From a checkpoint of a small image classifier: patch size [8, 8], 40000 steps.
Rows from block 2 of a small image classifier, named by matrix and row number. Rows with one number belong to one neuron. Each number is 500 + 40 x the weight over its row's rms, rounded and kept within 0 to 999. All counts start at 0. Numbers have three digits each.
After each neuron's rows are labels from the 100 images, of 14976, where the neuron reaches its highest value: "patch colour" is the nearest of a few named colours to the mean colour under the peak. Only what is clearly more common there than usual is listed. The data: capsule endoscopy frames (Kvasir-Capsule). In brackets: how many of the 100, against the usual share in percent.
# fc1: MLP up (model.blocks.2.mlp.fc1.weight, 768x192), inputs 0-191
# fc2: MLP down (model.blocks.2.mlp.fc2.weight, 192x768, transposed), outputs 0-191

fc1.373:573510563604459608540493491448504525520404497452483550482528437513482489506513498471453550485493476478506543494525465522512513490481461493522484522498543534481488435536433488533517469511376488547490430485644500454495500499471531505512571519481575568541478489468516477588557439506459463495505562533535472529529489544450499491499505445456516487445483478489539501512478550539497539479610528507477512500484496439458527476544476461504571436566522497505518478409524495457462553475462522498517515424455495519459482507467457451490499557554529510432465560482458534454476494549457515474
fc2.373:463521463458524463470560526595479440484559479520510491545536549466494494532518465518546436489432528509500451544487501493454472534531578483480520502452534457536562497457503496457456535482458513504510509481436502453538476478538426446505476411475475507485540524571435474493462491551516559459506527538473502442398571534546487521482491497533524471480505476480550439486542481534440531444398506508560458511491475547559523472473539504536418547538507447531462553541511499504557481437534535485498464533506564489555430607479567483508517458460475522496440424585491495544452500509472462561
patch colour: pink (72 vs 0.6)

fc1.510:446474518561441444541513528491564553487451427504545495489515541505499539577535505517438450447524482489467437449540462509480512556556444492502483460482565395528551477438550480525502557473458567529430544506563481557526466527485492434524484541433503502531476487536468530579450533605523514514463517462470523498460530550480524501468407461522478533452535532463550540453493543522497494482535468506529481517532567568528505521431464522466480529458543490451487477496461499535486503501462501509456561488522427471471522455440446509524475450570413491444510463542544525467539535434577510488
fc2.510:552474485531497475523473510529439448435453503528443485503477449493489504558512487397519471483551464550493492531507506551530448470480524537505522441486520510477530495598504510445527489497587540507453495535525500495483481533515547387533488518504470520519492503479522414477460499472514469445612506536485499509462555448518556489552544543539497441518462468509480464546564447498510572536569558480456497494479458436458550466573547541463601505422437479586504518432548477503484538478481543532485476481458527506514366541521517509511524539501565550518552486500496460487489484571539537508
patch colour: orange (32 vs 12.5)

fc1.385:448477437570461441468579450454569504474494541558485540445509528486492471492501482525445415529495499471530481515562483506477524503464578462563504549552557438543511450564526418567505508480557555533488479483492522521527441440481498498518570504443506531501482515486441509480552528465523524494514475478470674534523474495497473504506431488475490399495546587446414502470473501534453540416468458514499538468471536482503473539524508482497512488489471561504466407522492472498564532556485510514488511484451486435514507560553534510536497474466493483540550525526464446538496453539493480546
fc2.385:509500486455513518584513543570546518562482418512508552439512537475504498467515567483501527535481574558516500537515509557484502546481507481445490472488552539473482592470533535510515549546454502474512538453539465513524516544509468481484481545455577537563559477495562552548481446458519488531508487495518449464499501446569569471479507504505544564524506384533496515462462543485558548530504518411477496548536514492411481523522510568471558503554469475507503512465559518476411528424570481517440542513518543501517500512399523412482501454468440442471502553511535444542508515506504413480
patch colour: grey (38 vs 8.5)

fc1.478:551507474467471564528427547455630459525487514455532469501466622485521460375479447437472451546481530461516500481486512506501511468575481482510490500520482517519456535471494515535548497470445497499527469551542453524562506550486454491502450505465549480536536527557506506489525476549496478537507488574513493569571493527466502526510502470534430497481523522577458517490498547489463524471620543402529544591484539524544460473496567490492488489536456552514536516440509537553487482472469553581513463485514502524491475560551496543453498536464516450585490513454494470489461443537463498440
fc2.478:493434521496490462511533500572389547465508528550486460538485424550508513629542473538553500495564462536518478590533507475498549543438534462462521557442549461509535493551474516505502550585500575427516517541489512465465484490520481525464504516544494510528513542471516498503436520498503559482543485515530522450461529526470468508492470510490588483571467436437575516535510455561511474494442507537441591470510502485524469523559450527514548456468524451583453451531502491426473520500511448536470543564447501534523529502467530452537493475560462466508497509467477515557519595542494490439
patch colour: grey (96 vs 8.5)

fc1.749:483493539514469496500390532450551541555482528508518543475500469547523458454499491517451491500499492460352565540521415551548485461447499434475517505473404408519460452445491559502482479508559535499459617446507509466528491547517447526437446546529486520509501531475568518509514430445559538554517480506496541485493462556501519479454575442507445491488412482499494504528507555542513517553538490521451541486522545500512549504529541549532543479478567502612498535485507503481490480432512498527529514518522497501454475552521527491484474492540510464535457488513521445417529524466418480497
fc2.749:582423496496487556540560438520488508568563495556533477447474430537432477506475474490492437482506450527483415451523550478481468595543486541526435496524518592496473486535520514530498542508480495444526500536518493434484464400527559463527519492510588443520441494530501477495462552529519485492536451439503441481530554435507506544539410533501565541531537531513509487526479524448456530398472533511479486487545555497468458514468470504487552518497410449394507454520462529496466515444458413518474489494504492565488521472512426529528521484557502516502506495455527538506485440528472472541
patch colour: grey (36 vs 8.5)

fc1.428:545490438524476473465491483514427543491528587499554603568454549549435464379415481538548475435559473442487485460483541507466484481442520528560554510508488456488512597440461594466464600539463524477508480580522517542466500486500540474497516494468488523535575450569504522528503529463505525477533526411557495516598483481542460542483471492469470550469503534456502533470494514431502465506542529500521533518531482510488522500598486502479465506490529504460527549514494492426529509517543523417455537496485512464490464470509470525521458509408531476538472473562536514485448504532512508495
fc2.428:486549537481451542544512438462525513556504514498487474481523479484466541530546452557491490616479462485529514506577498497578477551546457485487469537462499518519464449554458421463622521504455529540495471404491530508508520502511419474497480549555453512441499511481466483529515533514515532508481458528441426522436506476507577504455546464455499458516468449452471557475527536583497538539449505547469525455456540468527524497403525463478524451515483443524487491482529567507546615490518438527491488494487501467464547586540576494528505519543525496481510470466436565567459484528458545513
patch colour: grey (28 vs 8.5)

fc1.606:507446568513452463457544476529483519470438533533454539513476586456418472483528484417508471430543488529453501496454556549427530484473521422493549462468498426487506585527554443489510474599516528483455503542527541579537496459523507481509540499511493547512467568523491515519535478455479437396522554511543504452511492489445493526429514478470541503416496445418439530467524445481504522531463478452509576475473477484491522463422519468459480518517473467442536533446474505492466439468535575397441495466482420449464533468490531507491526457495500495488460499537506505509467464511439515523
fc2.606:521532448497487567448495484449545525538539577513501452427477509524522494521463496568478425539450527492530441502471456526531515568487466493549466498489547542484461442534352512539560489443502457546476452473570509460480436498411413478537479515467535489442509463497541479501522506522518469455495468466464518448457497498562534530538516495579381492532436513496492463487464503497534461476542399505508445515465550452522512495491488489546470431490505481500441515504457532492462581571523435555567456475475563491465505529466447508467484512528546468481543510467461470462523455494427497491
patch colour: orange (63 vs 12.5)

fc1.295:471510485529460541529408494502478474536456534523508477547496463466587485532456558476486471549483494547502491519474521404445460493575472497493573507543521524553496623480477509502482582517534574467467488529470499570548503520421545506413483468445486503478503445505541507441513512507508442468505474495506501459537512515445503584516445538481512474547484527458458569516505420435430530550528483510524504479535542420553395513478526494525523526480489508492444469487554475533506525578494501503493487466559524583432534453458466507489588476438454518540464436524524534554501472503525557529
fc2.295:509483549463516410502598505464560546493558466518512507417501487572409480453452440498509518560533514455425445533517447516491494489436519513475520481531471500478520506531540476536511436534510482514489510466522515535488514543581448488591554553445447502522479565520514555554429520548513510467522462457495505451523531474498517379433575502530499468504447478521486500487488573582482484437522503513473401506518465552502523544424492537483476559492516473512491498501424507524492527477552500486521490571429506435543567558471503473482445509549568517488540567488520485471462536477452521510
patch colour: grey (26 vs 8.5)

fc1.602:472472442518445546451475509485467450466476487460488439509512490450522516450511514488490499518530409472519404467566373583506530567429516472527488511487550466497480459535558548468536575578497544513525514451526584484559460517503488487476479504459517430481476460508458532501527473509528443508609543501547532534503496545539470507487478480459504483554436495492485458401500496519524497476521489459459469471509503541457560443520537507536462465420547488447485478545468569562481423411551476437465448457514481514535509502489539520534468524486448509474526529449509497498483560448470409532
fc2.602:464518533500548492459463475528447518480515434432510523482526531524450472474492434553483558494428525475490515476436566491504459539463474449495422467408492519485450449521431489506495532423516446520495527551499438507525462488455530484505455487482451515478523518537569454500557484513505502443408515435480527456491512457557550508502488475561483565519529541457535386559468512507535496479577476524501506483475517532469530479510442431486567472461509449517489481427500465474502491562453512532426504427440482495520465473619528406435476487478452536513431431499569509532494503547501478496
patch colour: orange (29 vs 12.5)

fc1.433:449441513479469498459583523569419494432437463488514530542481521424539466559507458470491560502477474492496487526380528523557498511490419458486550474535554515492556560548575513471510559566564593529522543527514483523477469485510472523490523456478527445547493486529459545528556543495500516441529518513485546464533523455458471473516561452494547423514479522474469522575556422469464449524549487465567490494527479530543452556409477573489509488571526485484496491540518507458484514507480462417471446524494457483457473538589496525542568530484501476449477453520455471506462508485473537462
fc2.433:459548484555511525524495491477475508536592525480487517458553471474529499479523515570447512520544535445491423499546497506460487502479484541540492491473476515507434487552502560424520539486502485454450473449472521567513533469432497536469531553499546554434493594555505577522504490518496519496476487516479463402493489484513535523428443459455548553490418492440522502475423523516523530467410431578524542504465495551466440457488460442475424530448459486442477502477450476476480563500523504539597545500426503531521543387495461473509465516484554533503555564515507510509516558509520517566
patch colour: grey (72 vs 8.5)

fc1.454:524585480527471452458492501516534505510478518446512466496532442517515535492575590629537497512548552532439477498488510575507547431431568533517487443541462508492468501519552513481549520464524551486481463467504424509499526472476529447452492407506522528461462464525530505555516549519479613435474438528511495470401524490497461463544512572462524489559441460456536485575504469488495483528494516534489448470529493520433541505469457482453460490517476503416481587510527502446542520536518563493441550443447508442517532506541520530501493531531466491443439490510506489494546462522530526591
fc2.454:469485484479499480510502515570422482500534528512480498497488511494491535495466470489543483462439416444490477539421439515539532517491533481469458519426594455501563452520505503409465571476464491422510543491490569483458456496519470542568415470408458539514528497482518456480437496492519453557508525500504534542596447564510495456492547509498501506522458468463458450440462458525452543520505494453471476487467520474491448527455560505486519432492508483592451442549524584452473442446560516489494558473476547510485482476468474505574602474453417503495518496508529551516495503447434532510
patch colour: black (67 vs 6.6)

fc1.209:457523505559373444507532490537443506429446528496471472502488439470515477452551492466450562496510554560555532531521509451478509501515497488463511439470541490556498528531441480478448537463491528523482477516446497510605565522491439557514522510531527455444532512452473479528520553437467490509490479506503572511552522484516450517568493443570497600553494533485545529538491493578568513535525473490474581484546558477517468482539538418499480515508551489454461477531523472485531505488492472419514505471555541400455564555491575528518475471522494598492515512449508564481419499476476499515
fc2.209:498471519513570519532507483570562491543511490499501525543463529465502550498515486477439433504427450526496460524507481524569478499450528468420555497498491541484507540471513513475560546538524494579553480480485505503426397531480440488482510524458508602528480528487532488393550499480461517517536521519492492472480476539517538512422479557428543462511530492545520536564427524472492511472573515512560466521451479588491512460472449473550504494491495560486430544496523576516582485476472503517536424538452533546520495459530484463493553488486476433537472553525525426558592522593505519436
patch colour: orange (32 vs 12.5)

fc1.529:473492500457502517441533430489462494507506445522500529480499447466509419468490503537489566521543472508461490487480539429499486479523525487488387489535477579570518488473513451444447471502453509569511506426512546562558499470530509500392496516503561444441527438391472575485494487521517484504524495521500498552513533448456503491444463518476481482589486497549501506535521538514522476499591496469404532513475480548547544473455486429524465446563451517495476477385490525488505537500496507470473557476425456494490553531550477539479538544500567541413471442497462551513518431467452494498
fc2.529:512483410562507416531482569520547533505562462497456534514510510525501636531471557504460460472465501491497474523462489526501516492472482539457539476480569459415475558447577505430450529521499491487534467503506506421454519510521469464628481459487521511516499526571501451507494465492521497427516449453460500451442475506484473456587538499551468447432488521465563429475466493583512546463493503479559494496581463509493497526479443458538495593481522490509470450514509538512498502504473487489504442514583453494539481501482525403483506507468504526527494478460465488489508541624484468482
patch colour: orange (36 vs 12.5)

fc1.29:484436461462490486468502511498459536458524507487527519498421536540451514497513524418510494512525553481467514535507476496541526452441503509451517509541519466404478441537500480441609520536527499529521436544455535481481509429512491447470487507447443544527587474516492531542519439571491479476516508515465533443514485417496491576522567440486580547532395476410502435497508506522437550491487476534516460492528501442522464494489442539431526528499526563502409421494532591525496480441491478431442526473496501521470496527479473543586442529506493503398484555500523508493502460463488528510
fc2.29:420505601601458514518532424529482466587534526482473522451533452471538465463476543537466546500495473512491521452519463518499464482548494521519475546486533463605497524528445537550428467581500508478466502587522437454513568505482460510471474515488547529460483569491550556414520525538476495484475497490461478512454558504467551461504451492521530425551493524510514557531512530558547525485517575536524514573468481561478487538494543447523485533514510532536535518557454373463431472511495526541491470566536526523476533512486520476499516553464521482591472545502507468583517528569491518496
patch colour: grey (31 vs 8.5)

fc1.741:477511479479494525510458529500498579488477433541488513467486455502493503471416469439512464507575496507558514506515542467516506476503438585481505533514500560473492402522518583505507486518523501572547482511458462452485456517467450526499474509480513519458506515532528534454560482543547528491446575479457458539544419437558486550491497408486435499506478532548501519511474469557475442539477558492507547512546542454445483466456442490524398475432430449408581570520479562572489511531480512485481463480520579482483490466481496513535430471466533524536459499460489495437413418519447496500
fc2.741:528478461517493487525480451470418446500508469505475537545512487493451488539544504496482545485398474462481531453500424518471417527485524476520441539501502477449421561535446527501523558430558484427510482553436594496484554503518540492518568505463429468538496477491462473526496466461495535531573486502585480503435485496414501435486512431536480535426569496455536456499491512470472565496506449451494518512403462471528441532555452505513565446497438572585510475494506484512535491507477459525469444560515477513566510516522512469442457520554471534461505479579515495478531580499520474470
patch colour: grey (33 vs 8.5)

fc1.15:521500527418556505474448467537557524500462481458528513463478549534429506538436540498505486510553455504578441521485455465480472480398510507520533467553523517482482536595504494425512503532557528533510463427497560548433446560411446549449496499501564527508523495499515500467488505505506511505492539539537433462519478514561554503497585519584543460543491443480506524485516440584535480530469537466547502539526530522422522507466504557550458463441475516431477517512494569526528433481552489473405446486509438557509487530511465417514476583483485570484486531512480543504517477507439509528
fc2.15:457519513527485531472537458474496445527517553400497467498565472500531506529514473548458561482457553471491503518478533517535507555576460468520435530509481528492555519598499528570483554503515493477499548535495488432484512497576544439556484461510474482477435475481496504549567469497516478562417578513444509458562588542502515497482425492529508540510475586585538511547486524455435535465535485535462586516496441462522488561479526421494439533514470489534458536505484465535437528458527449505527524456425522514505488561555519500525534611541490535515531458454525495493511509578542516450
patch colour: grey (32 vs 8.5)

fc1.132:500510522571487500482438510460507505543510588538418515514465526462468452457506472499442472475476458461491449521534503485466555497522522365521454509476467466500465462496468536523442560501525546511475464473519497555450507521484462414467500523455549533521452516567481587507528463523498465499522523483543531524450502562504492485524498521554525514495522500486539502514485515479578476580518372447490448493461527493569522572497414479505559411494409478515570527426486562461452501526546460550497466423474524503501504514446464457450474469538540424433543524529489545479540463526537505540
fc2.132:496507445419466403483489524566520522446517503453518516418477469494568472571536511472506501520559584460456433513522432572514522595529547553469489420528441571431524508401535479531536451503479523454530454488554488445578509467473516490489488458480455508445497502516493423481508551476450559473494459488465527479515479446474568435469497539486511525530431508460499452512555495558471457526492481588471545519497527519439531409500512488538537593498533539514458491539508455534444518511434510469494489513510527501478488514553475531504479440508483521442456478487483482537465511503522449424
patch colour: orange (48 vs 12.5)

fc1.2:487482405493533525486524478451537484490383457550473496425513402538476476425531525506526470385533510435404478500472480508502459527506493478503483537535566554524531487525443534437526488515505523459516464533525515496514442524537588449559551464449470446481509449524500569488534526573510483543575498501515503463616518558495495500520492452531438475468470579451473557494491522488567516505497508456494525494533450480465461525503468481486452372503514480518482446446513560501466486478474434573510481549515461502551469550464483532466518488478480509492560544533460484498500556513526516450
fc2.2:448513525438478409546503489533485484489535513452464511523470500446486453527530424522430498572515499509555530457473548500505490487511531444478468523506429496529530527515487441440508496421466533513458490520450493616421517445473451487483394494458473528499513492503540436458513488505471565465467486526516522483455500544440522449480460480447496513558467380458522479510506494538458517466440503544428411512513475501527557490492484525514499577548525585463524475465470527432504441462522517409482448457417551543453515487495521505529509529508448417542487494499516492494521485475464412560
patch colour: orange (86 vs 12.5)

fc1.410:557476572501501495456459526594473575531522532493503532504514517470518440559477463526476485500529530568480446481473448432512527569523494484495494565492431537443447507476434501525490493462453485567526481501502532493470432513517498532498484506437446524543529556508471563570468467521432477502546555445495521499603470477519577421503493540518532514423521479514470444514444538492537599502483525523598471565568412499545489512487473551484470531531465541439529459498507496521469513502533523522549507464444508535471476531501564544556528515509425515569575522480501459430549437473472520468
fc2.410:474495498534437485528515486456485444448548474478495489518487490470459535566498523477562489509502479467481485501541514550497473430465460552437509502527546461557614519497571550527605546502540537531451474535535480463539525509366530461496546494495516464510516500558466476482475578472543521546530511514503516395476533520433469607496496413487401425550474550500535538510561466524473492542482470511453513467432535430472516452479576500498542462554490477522460496501456487484581528497498524438506493464569430488512446521456456457466506515500534478529485493514490570493525533477555513492
patch colour: orange (36 vs 12.5)

fc1.688:565496466515440438527481537530468409465438529446514564427520520533497483518543484509465492500540401524542454492476496571595519485540533456456519486538528591512503575471504529515467543499413506451500476460593554476449465517478487524535524499507438500477527568449479552494579494473652518467514540524539524468505479535513528472580531500453473476496504570431517513515481568472532515426487531538464478549464505532464514534422453546478498491439513499438506500524460501493447545499499524543525492497526510512465514483499530472471448470470486491491542452560539484550429499559471567476
fc2.688:511460524540526526434492506497511545481531439541515505498505507492578518525478584498462482539577487507578528508483518439532496530508479476557451542459542466460571509557481485507541461499562504548433508390433428495533540573531528536436528476463504474519471504585478516528573564529447449462439483475483513467600459502495498512510446445546532438549475506495451443509518499561490499546466461492494485473546543532541485477560523500429475510581554474538548554444478575481487524509567516520528546496464512509453494537528473552549458571512452481557491531498505586492543455506570475460
patch colour: orange (40 vs 12.5)

fc1.101:468541446480458443529451463532441496446543509497585551538560556483500463438460540516542449609547478502494523447504535455582462564537471529451442449417480477490475536497539525536473519449514524492511531475507501535482467544537442537490475520502467422560462506496499508531468471458499470570431548457462472493440452509504536555559534469525490539440520472517532531565522505516571475492529576554497498542436491500550524470595510536574517472513555493519481524524390490526530484552540489470525490504488467497523477481525518496496510589470478450524481509454439468444549526459505534605
fc2.101:549440525538549568520480415399545470604551524474490476536485419608503479500557551488498529498537507562459546447535458551547468512451499541478467510494535574558457463444514501470467502529512509540525497507491493500574504461508547487579487466548538533493563448479556558547518527558532529409554477489562470497566466488528453522481484491489526403514476526500457547459500596454485445499482481473451505433567483492530523483424507507453495511481455467491551509467515507538484569460446494506519504518480439494438561433473472524449467467546523508469509472488474502502509495486450468450
patch colour: grey (26 vs 8.5)

fc1.417:474559522527480513479418499490471489485506591460496473464499518527481411488510515479524473524474467518490454486475511463468493552475467533573468464520556483479477465490502492512526497480519492458522519510514469524495580511542435504564517505547504453471535463461575503500469434537480509532559530535479561560514515544438509544433561506590485586473568492484580498549476534428573514461511435497499488500500537512562511536541540598478494508478445579507530528491437549520548580442505517452522446495543513489522478487458516450494499528588597543490439537498468479553586550570434449463
fc2.417:506533509486544493544434530481463491473493473498454496512550509528533529492502453557477524515495500566505493540464474477459493532590487496497557567519474476582514445368468455473492488489484460480474437543501497499453519515512568427507541549511466547552518547489521524501514504473483474461566438508465498533430471551482498480558519452480525454575441549496508508561565462547451530504459492490469521508464518506463514518556465535580502465532503440485499433637566508461469515480512493528466486578437518485488460518491403541442504457420523507487502476509511416513472469418608528495
patch colour: grey (69 vs 8.5)

fc1.387:430528549503548567442483441494486518528441549437569478553535546522599414534503486508566511513525458493508521458546490419510435562486505518455498495447465500509476497457472450534476539516467525516458521474495565575508542504467499490486490484506569471497567451521493521499523599482498516536554509475567543512449525424543480465492505492631499584504549492474485471556473544585486492470442433500442493510537474566516514534480434436452473570555534514468500516521523509502475552457495536485467512385456474518532476466520475562492471525473475493471470527496481554483547470468444476495
fc2.387:508534437538473483537488555515475420471535531534485455517442511423450509548412465490462507456525478500506482499485506572479598469512477522550482519550521533554475445465549518482531511550491529392518530526558449448513525471522527499488494439472494523501532473611469546473449461586509480472543549520440473533485489530487546493475537554457473454512496484524558537448446527481553553540503485525560434501532503457522485417465530545445550417442478497471495564422467536531540470513450451488533531435547583514530480497528493447493542490579544500533515478522513447531427551532520525487
patch colour: orange (39 vs 12.5)

fc1.730:492511528497510440566432548489478527516503425453439458489500517485540509509484516493540578526543446498502466531478567530536493502488475539516487586520533525484559468511471478508469585501459477546439555459485522465559527517465451457487468599474527417509498548478417547500549525467460351494556578491469442476548538481511500534484487487474486547505585504510546498535461525467479501537552564506574479505476480506543477488490481427497459468460480506443456594522521524462514526463513539444470490599490499521468416467487571528518529503508485442560471504510416518488496476463498436532
fc2.730:478538477516501497419543464535458464505463538480500558488501468477516521443473496472502414494457508460520517584501483505513456518516542518488491397506457472501462547440492527509580387528560522460524524541523556482544514484474515521516473551474465528489420453494616472502444532421519590504442453526553526549454402524523459497523529510496518471491518516445497531510533509564493487532517477496482522516489533416439487526461494537541514518558558436528533463548495544553535496489478459458530558487520475531470603535468507482456503449468541570424513576505513487475547486590543459474
patch colour: grey (48 vs 8.5)

fc1.277:449430557542475489500528518485496508490474479520553450487488482510465474476478581516526451488480549484498474509500513427488564639471462505540523509533486492493499482499509548483504498457458562513498472608550510430429432480520442517501519594512509527505439534502566593484472538524425480501554627484479482540504514515456494521445440500527481448498479445480524492510542532503477574525519537480496482498475468472509477464462439536437492444509449490467498477530435531426472499573496551477499480474567479475533483519492587451600506424475550511455494433430484522552481486468544478506
fc2.277:511450419540405519451490436497515512434500568495459523501512467477515543557504510545508510470475455535496479534480500498556384481546522516486459514518540510546535501514537469502444520487542474444485479486448536587543455469517484516473551441499508494503544494491471447515551502527525564468403448571544484467491458470459508474472520490407483548507484577483420476490427441568540498515500502539485479513487529502489587533495568521555489550570517436534502488473521468538506441445496483535548529538452468458463480508497430597455487481543506542587479570598508519521531545492476535465
patch colour: orange (33 vs 12.5)

fc1.592:479463535484448483518396498470452475546442434546551461448508454450597537568477431530455566529498532554493489491501423539442430541483498471548496480535564401542446542524549431486457510485490507495456462458502555486530476520493485578538601434495460475550460461511534514511498443470500415545603562484528526550492492430533505479507535500517473453498486526474501511525484545470522440455519501487558486493476513495582504476582575480453546436506496489510463537449573540503542489515501525506482523505470441488520509519462523514473512562523482473493547522546523491488485445439504543462
fc2.592:475513487475509519475515495503531479456531477467449458594532561425418536477523523540517485562504538481501527541513477483529479468516475518467498519438451540460473433565490478581483460540492511569501514524530427505454452429517531440564422533516458519510562501451532484488519498459475520486424504507559503525509497494513564560463547501536476543538482495496467568545508459500468496540430489458480608524523530580434558428444432491579439458525537535492512447498469433530523519495442444492426516499463558469532517475561462469555460453494507491446494465449472496526447492600471506472
patch colour: orange (33 vs 12.5)

fc1.545:503564530431524469483486451475516517464446578525536467521451526472473519528539519465539520526542508489449480468517526495490467540489494506577471469414500529416515499496436572448524518488522417467439464497522490482469542513425495533536529514433524520471510500495435535484566536419481483486549461452425528531536490474552520501508487448579448443441471451569513505438454538535478468524489469538548494497501511465512575552413544515473498533482489567513500529462498523512450486485459515513532453408472532512436582528520408471525488448500586489518527470523484476552541426501543421579
fc2.545:553507513518554454541481551516490479538542503446505531485540491490535533560530497466546443504443492455467502509562500494467514452530487527514510490479500492498498461540486455555597484519466491465407501494477465601537499488504551447487522518566490488548512484536587461515444433496465509518517516491579467451497567472475580529440545485475518499514479493544522489568470417477544430386476471516472526458560495502547435474527433513514562428530471478482524516456539432547502506477456528508471478584545476522625460418565518483464536521478500423532467497451475515436491520513483513439
patch colour: grey (42 vs 8.5)

fc1.745:481503520475516536523465491450474582489510506483572516461592508533449450541490483489518547466486393416512461485509475517483412532454466475546498503523499520515542519534542479486453524556484482499440507537501511539475536502491440494447527507427464475478552561460502508435559529507480411471502484546599465608500508523557552503504478512494457509418476575468479565444502438475532484502510520481505567513508453538475533550559490553539519546533440537528485439548471508471494465483428535520439437487500506426483551513496521489530465528516522433502506501602501536468540491562509544397
fc2.745:579421475548469545508543505537535514485534457530443502473459477552549542485443446545469460521508507566475558488530536461504476527538593533492510572498565517547389510495474493539495511488559537490487476516449474442460489518490511485548469540553478455541516450481512519451501472512453574547524495491423502481493520509513519492559498451538432559575592435467531481464474509552458501520476489500544423433468458506575491526503509538457490449494552443556577530506470506475454537516563506497456497488500505540499460521556491566514576495540524622537501494455538406466488556499505495516
patch colour: grey (85 vs 8.5)

fc1.136:474503517513500516503489513552503479486519531555533514490463606523570510448468485473484507505520460520511451426483414474547521487492544469548523477534457524504521510501421517499498563558432526496554536492443451533556406517533545540540413543537463481488465494522569490504409465529469473453495553488488517489568470571514544541477529465440541456404607504472540519523535432486435509513434456545486474429458476449454507567518524595477509515485471499483595503520466489479481529542533521429497514434451499494539466494457451431510494433514545477504503530509478511492516442557462460475
fc2.136:507521501464432469475528477510476509526485534538522504496502387491466500520537531484433475551515489480510508534555535442490494517543468554472421510481489486528493495490498463405532468390518441464481509494571552472524493547460423453473524514528490483481522519563516535520591481554543560520499557608547431498465432506521465507538454470591501531566443482509524511450526560512506498494435525513502582528513506541485513485504479456550408408529493463550464460459475550483541515467427486530484483506484503543394491538512532557470533495534476470563505477547482532566510498435533531564
patch colour: grey (58 vs 8.5)