{"arch": "resmlp", "model": "image classifier", "dataset": "capsule endoscopy frames (Kvasir-Capsule)", "train_examples": 42238, "image_size": 64, "crop_scale_min": 0.5, "horizontal_flip": true, "targets": ["finding"], "num_classes": 11, "norm": "layernorm_no_bias", "norm_position": "sandwich", "hidden_act": "gelu", "mlp_ratio": 4, "parallel_block": false, "inner_norm": false, "patch_size": [8, 8], "conv_stem": false, "layers": 12, "width": 192, "label_smoothing": 0.1, "loss": "cross_entropy", "init": "kaiming_normal", "optimizer": "soap", "beta2": 0.999, "learning_rate": 0.00095, "beta1": 0.95, "shampoo_beta": 0.999, "eps": 1e-08, "precondition_frequency": 10, "max_precond_dim": 1024, "one_sided": false, "adamw_lr_other_params": 0.003, "max_grad_norm": 3.0, "max_steps": 40000, "batch_size": 128, "epochs": 121.2, "lr_schedule": "wsd", "decay_fraction": 0.3, "final_lr_fraction": 0.05, "warmup_steps": 2000, "weight_decay": 0.07, "adamw_weight_decay_other_params": 0}
Rows from block 3 of a small image classifier, named by matrix and row number. Rows with one number belong to one neuron. Each number is 128 + 32 x the weight over its row's rms, rounded and kept within 0 to 255. All counts start at 0. Numbers have three digits each. After the name is the row's rms in percent of the matrix's.
After each neuron's rows are labels from the 100 images, of 14976, where the neuron reaches its highest value: "top examples" is what is common among them; "colour at peak" is the nearest of a few named colours to the mean colour under the peak. Only what is clearly more common there than usual is listed. The data: capsule endoscopy frames (Kvasir-Capsule).
# fc1: MLP up (model.blocks.3.mlp.fc1.weight, 768x192), inputs 64-127
# fc2: MLP down (model.blocks.3.mlp.fc2.weight, 192x768, transposed), outputs 64-127

fc1.203 098:110115117142080150079202145101135186081141121148169026119164103144119171158096133142200108129156133111159100115132135064111117142092177252137145108116105108104129142086133154105130149157121105
fc2.203 092:075119118126154154136096097113142028183131153138103193158129128137178107102144117159161177128129129174074138163143159140128106090123070065155112058147154124111131084121143107114096081105170128
top examples: finding: blood fresh
colour at peak: orange; grey

fc1.332 091:099146149086157143100093137132098145066153154171071075109133125117152192139124153126160131100103127109133089074071113109179169139096112150109145106125106137123113140159092108074093111122140150
fc2.332 085:176152148204136114123105132186162129180150118166171105147101070161124153114123131065163094132201142190130124137140099135183072124192119085099142102152123087085114088115156176162148133117097092
top examples: finding: foreign body
colour at peak: orange

fc1.673 111:158146091040125089153127149103116142143155087130115123108153176128138140097112143126143141070134204215074088174160161117070131150089183151134146107152134130161130101125113145112166171114139136
fc2.673 127:112157182101127129168169176151111208149099130093172126130086104100127085128140074098151107120103112164159076094136130139120149085131171099133135129059148162140124105119147122189076130108095210
top examples: finding: pylorus
colour at peak: grey

fc1.110 095:133123117164120169160120151090137167162175127090104110091086125175134162104117153081118162138090139151164160097086115126112094187172161124179124083128160081116094188140136092178036155116102094
fc2.110 090:156137137106106128076149139140189127134128154168177136163109117147113146140055127097135133199134107093152161126116136146140118064140128186127129210173141178113118115128176082109124149105161175
top examples: finding: reduced mucosal view
colour at peak: orange

fc1.10 093:137181134158097135118188105169088098090153158108158155102138161118123173156137157158097099076114167097123134125167156118124091116067135119107091131148168113119088122154147206189099177188142120
fc2.10 107:159102165107126116237089141137158136118122116148136144155127090143100133060108130081155050174076090204086142130110155103141124146123122111133137109108168180132140121056112113093108143050136095
top examples: finding: ileocecal valve; finding: pylorus
colour at peak: grey

fc1.657 085:173150140134146114133175160151105108122165129129081116108093166152157139128110173116143161163197107123126147126133160102175094132129146146150129113092060062132180145102133141103112130146157154
fc2.657 094:108084147146122132120112090123123142144096151151151166097128080114122117103170059080054116111127169171123157080147130120125146060172131123159111119114169165138131133166131149165162118086070118
top examples: finding: pylorus
colour at peak: grey

fc1.648 096:135122126163173161131161102120162134129158117102110126124156132147103124168167119147117139063172151126127154192150083142119150156076150109090134149127094152111122154111126136175209097149146112
fc2.648 091:130119111142103097131153122106132127092141152127149118092148155186137145130110116132126140155142167114100130089047109157107135124191114202121134099150150145078135117117153191170116085084131112
top examples: finding: ileocecal valve
colour at peak: grey

fc1.286 107:100106104037149166143095153134083166111190089106120101184178149120119073107130095132136169090163167145105141179104126107120154166083116101108116095136120155106143132158180124154166099128167179
fc2.286 109:123125037140144113152133143081117126189093149167180183124136154147112144156129103162093123106098105102097136087116090136087124095098144152169211148137138111138038152116139153115135167151077104
top examples: finding: pylorus
colour at peak: orange

fc1.49 096:123138176102147077129157150171133088104078133166131124084130129107142144097138164123136123154120131162134142185098149188123100113181126186103096138140093173148178152092174068094094116141165104
fc2.49 099:098099108105108063098127069109142134077137103087108181136140126150126129140107103139157106141098084137130121102146100076211113143129103089143195100117122072077131105112094106180153123137109130
top examples: finding: pylorus
colour at peak: grey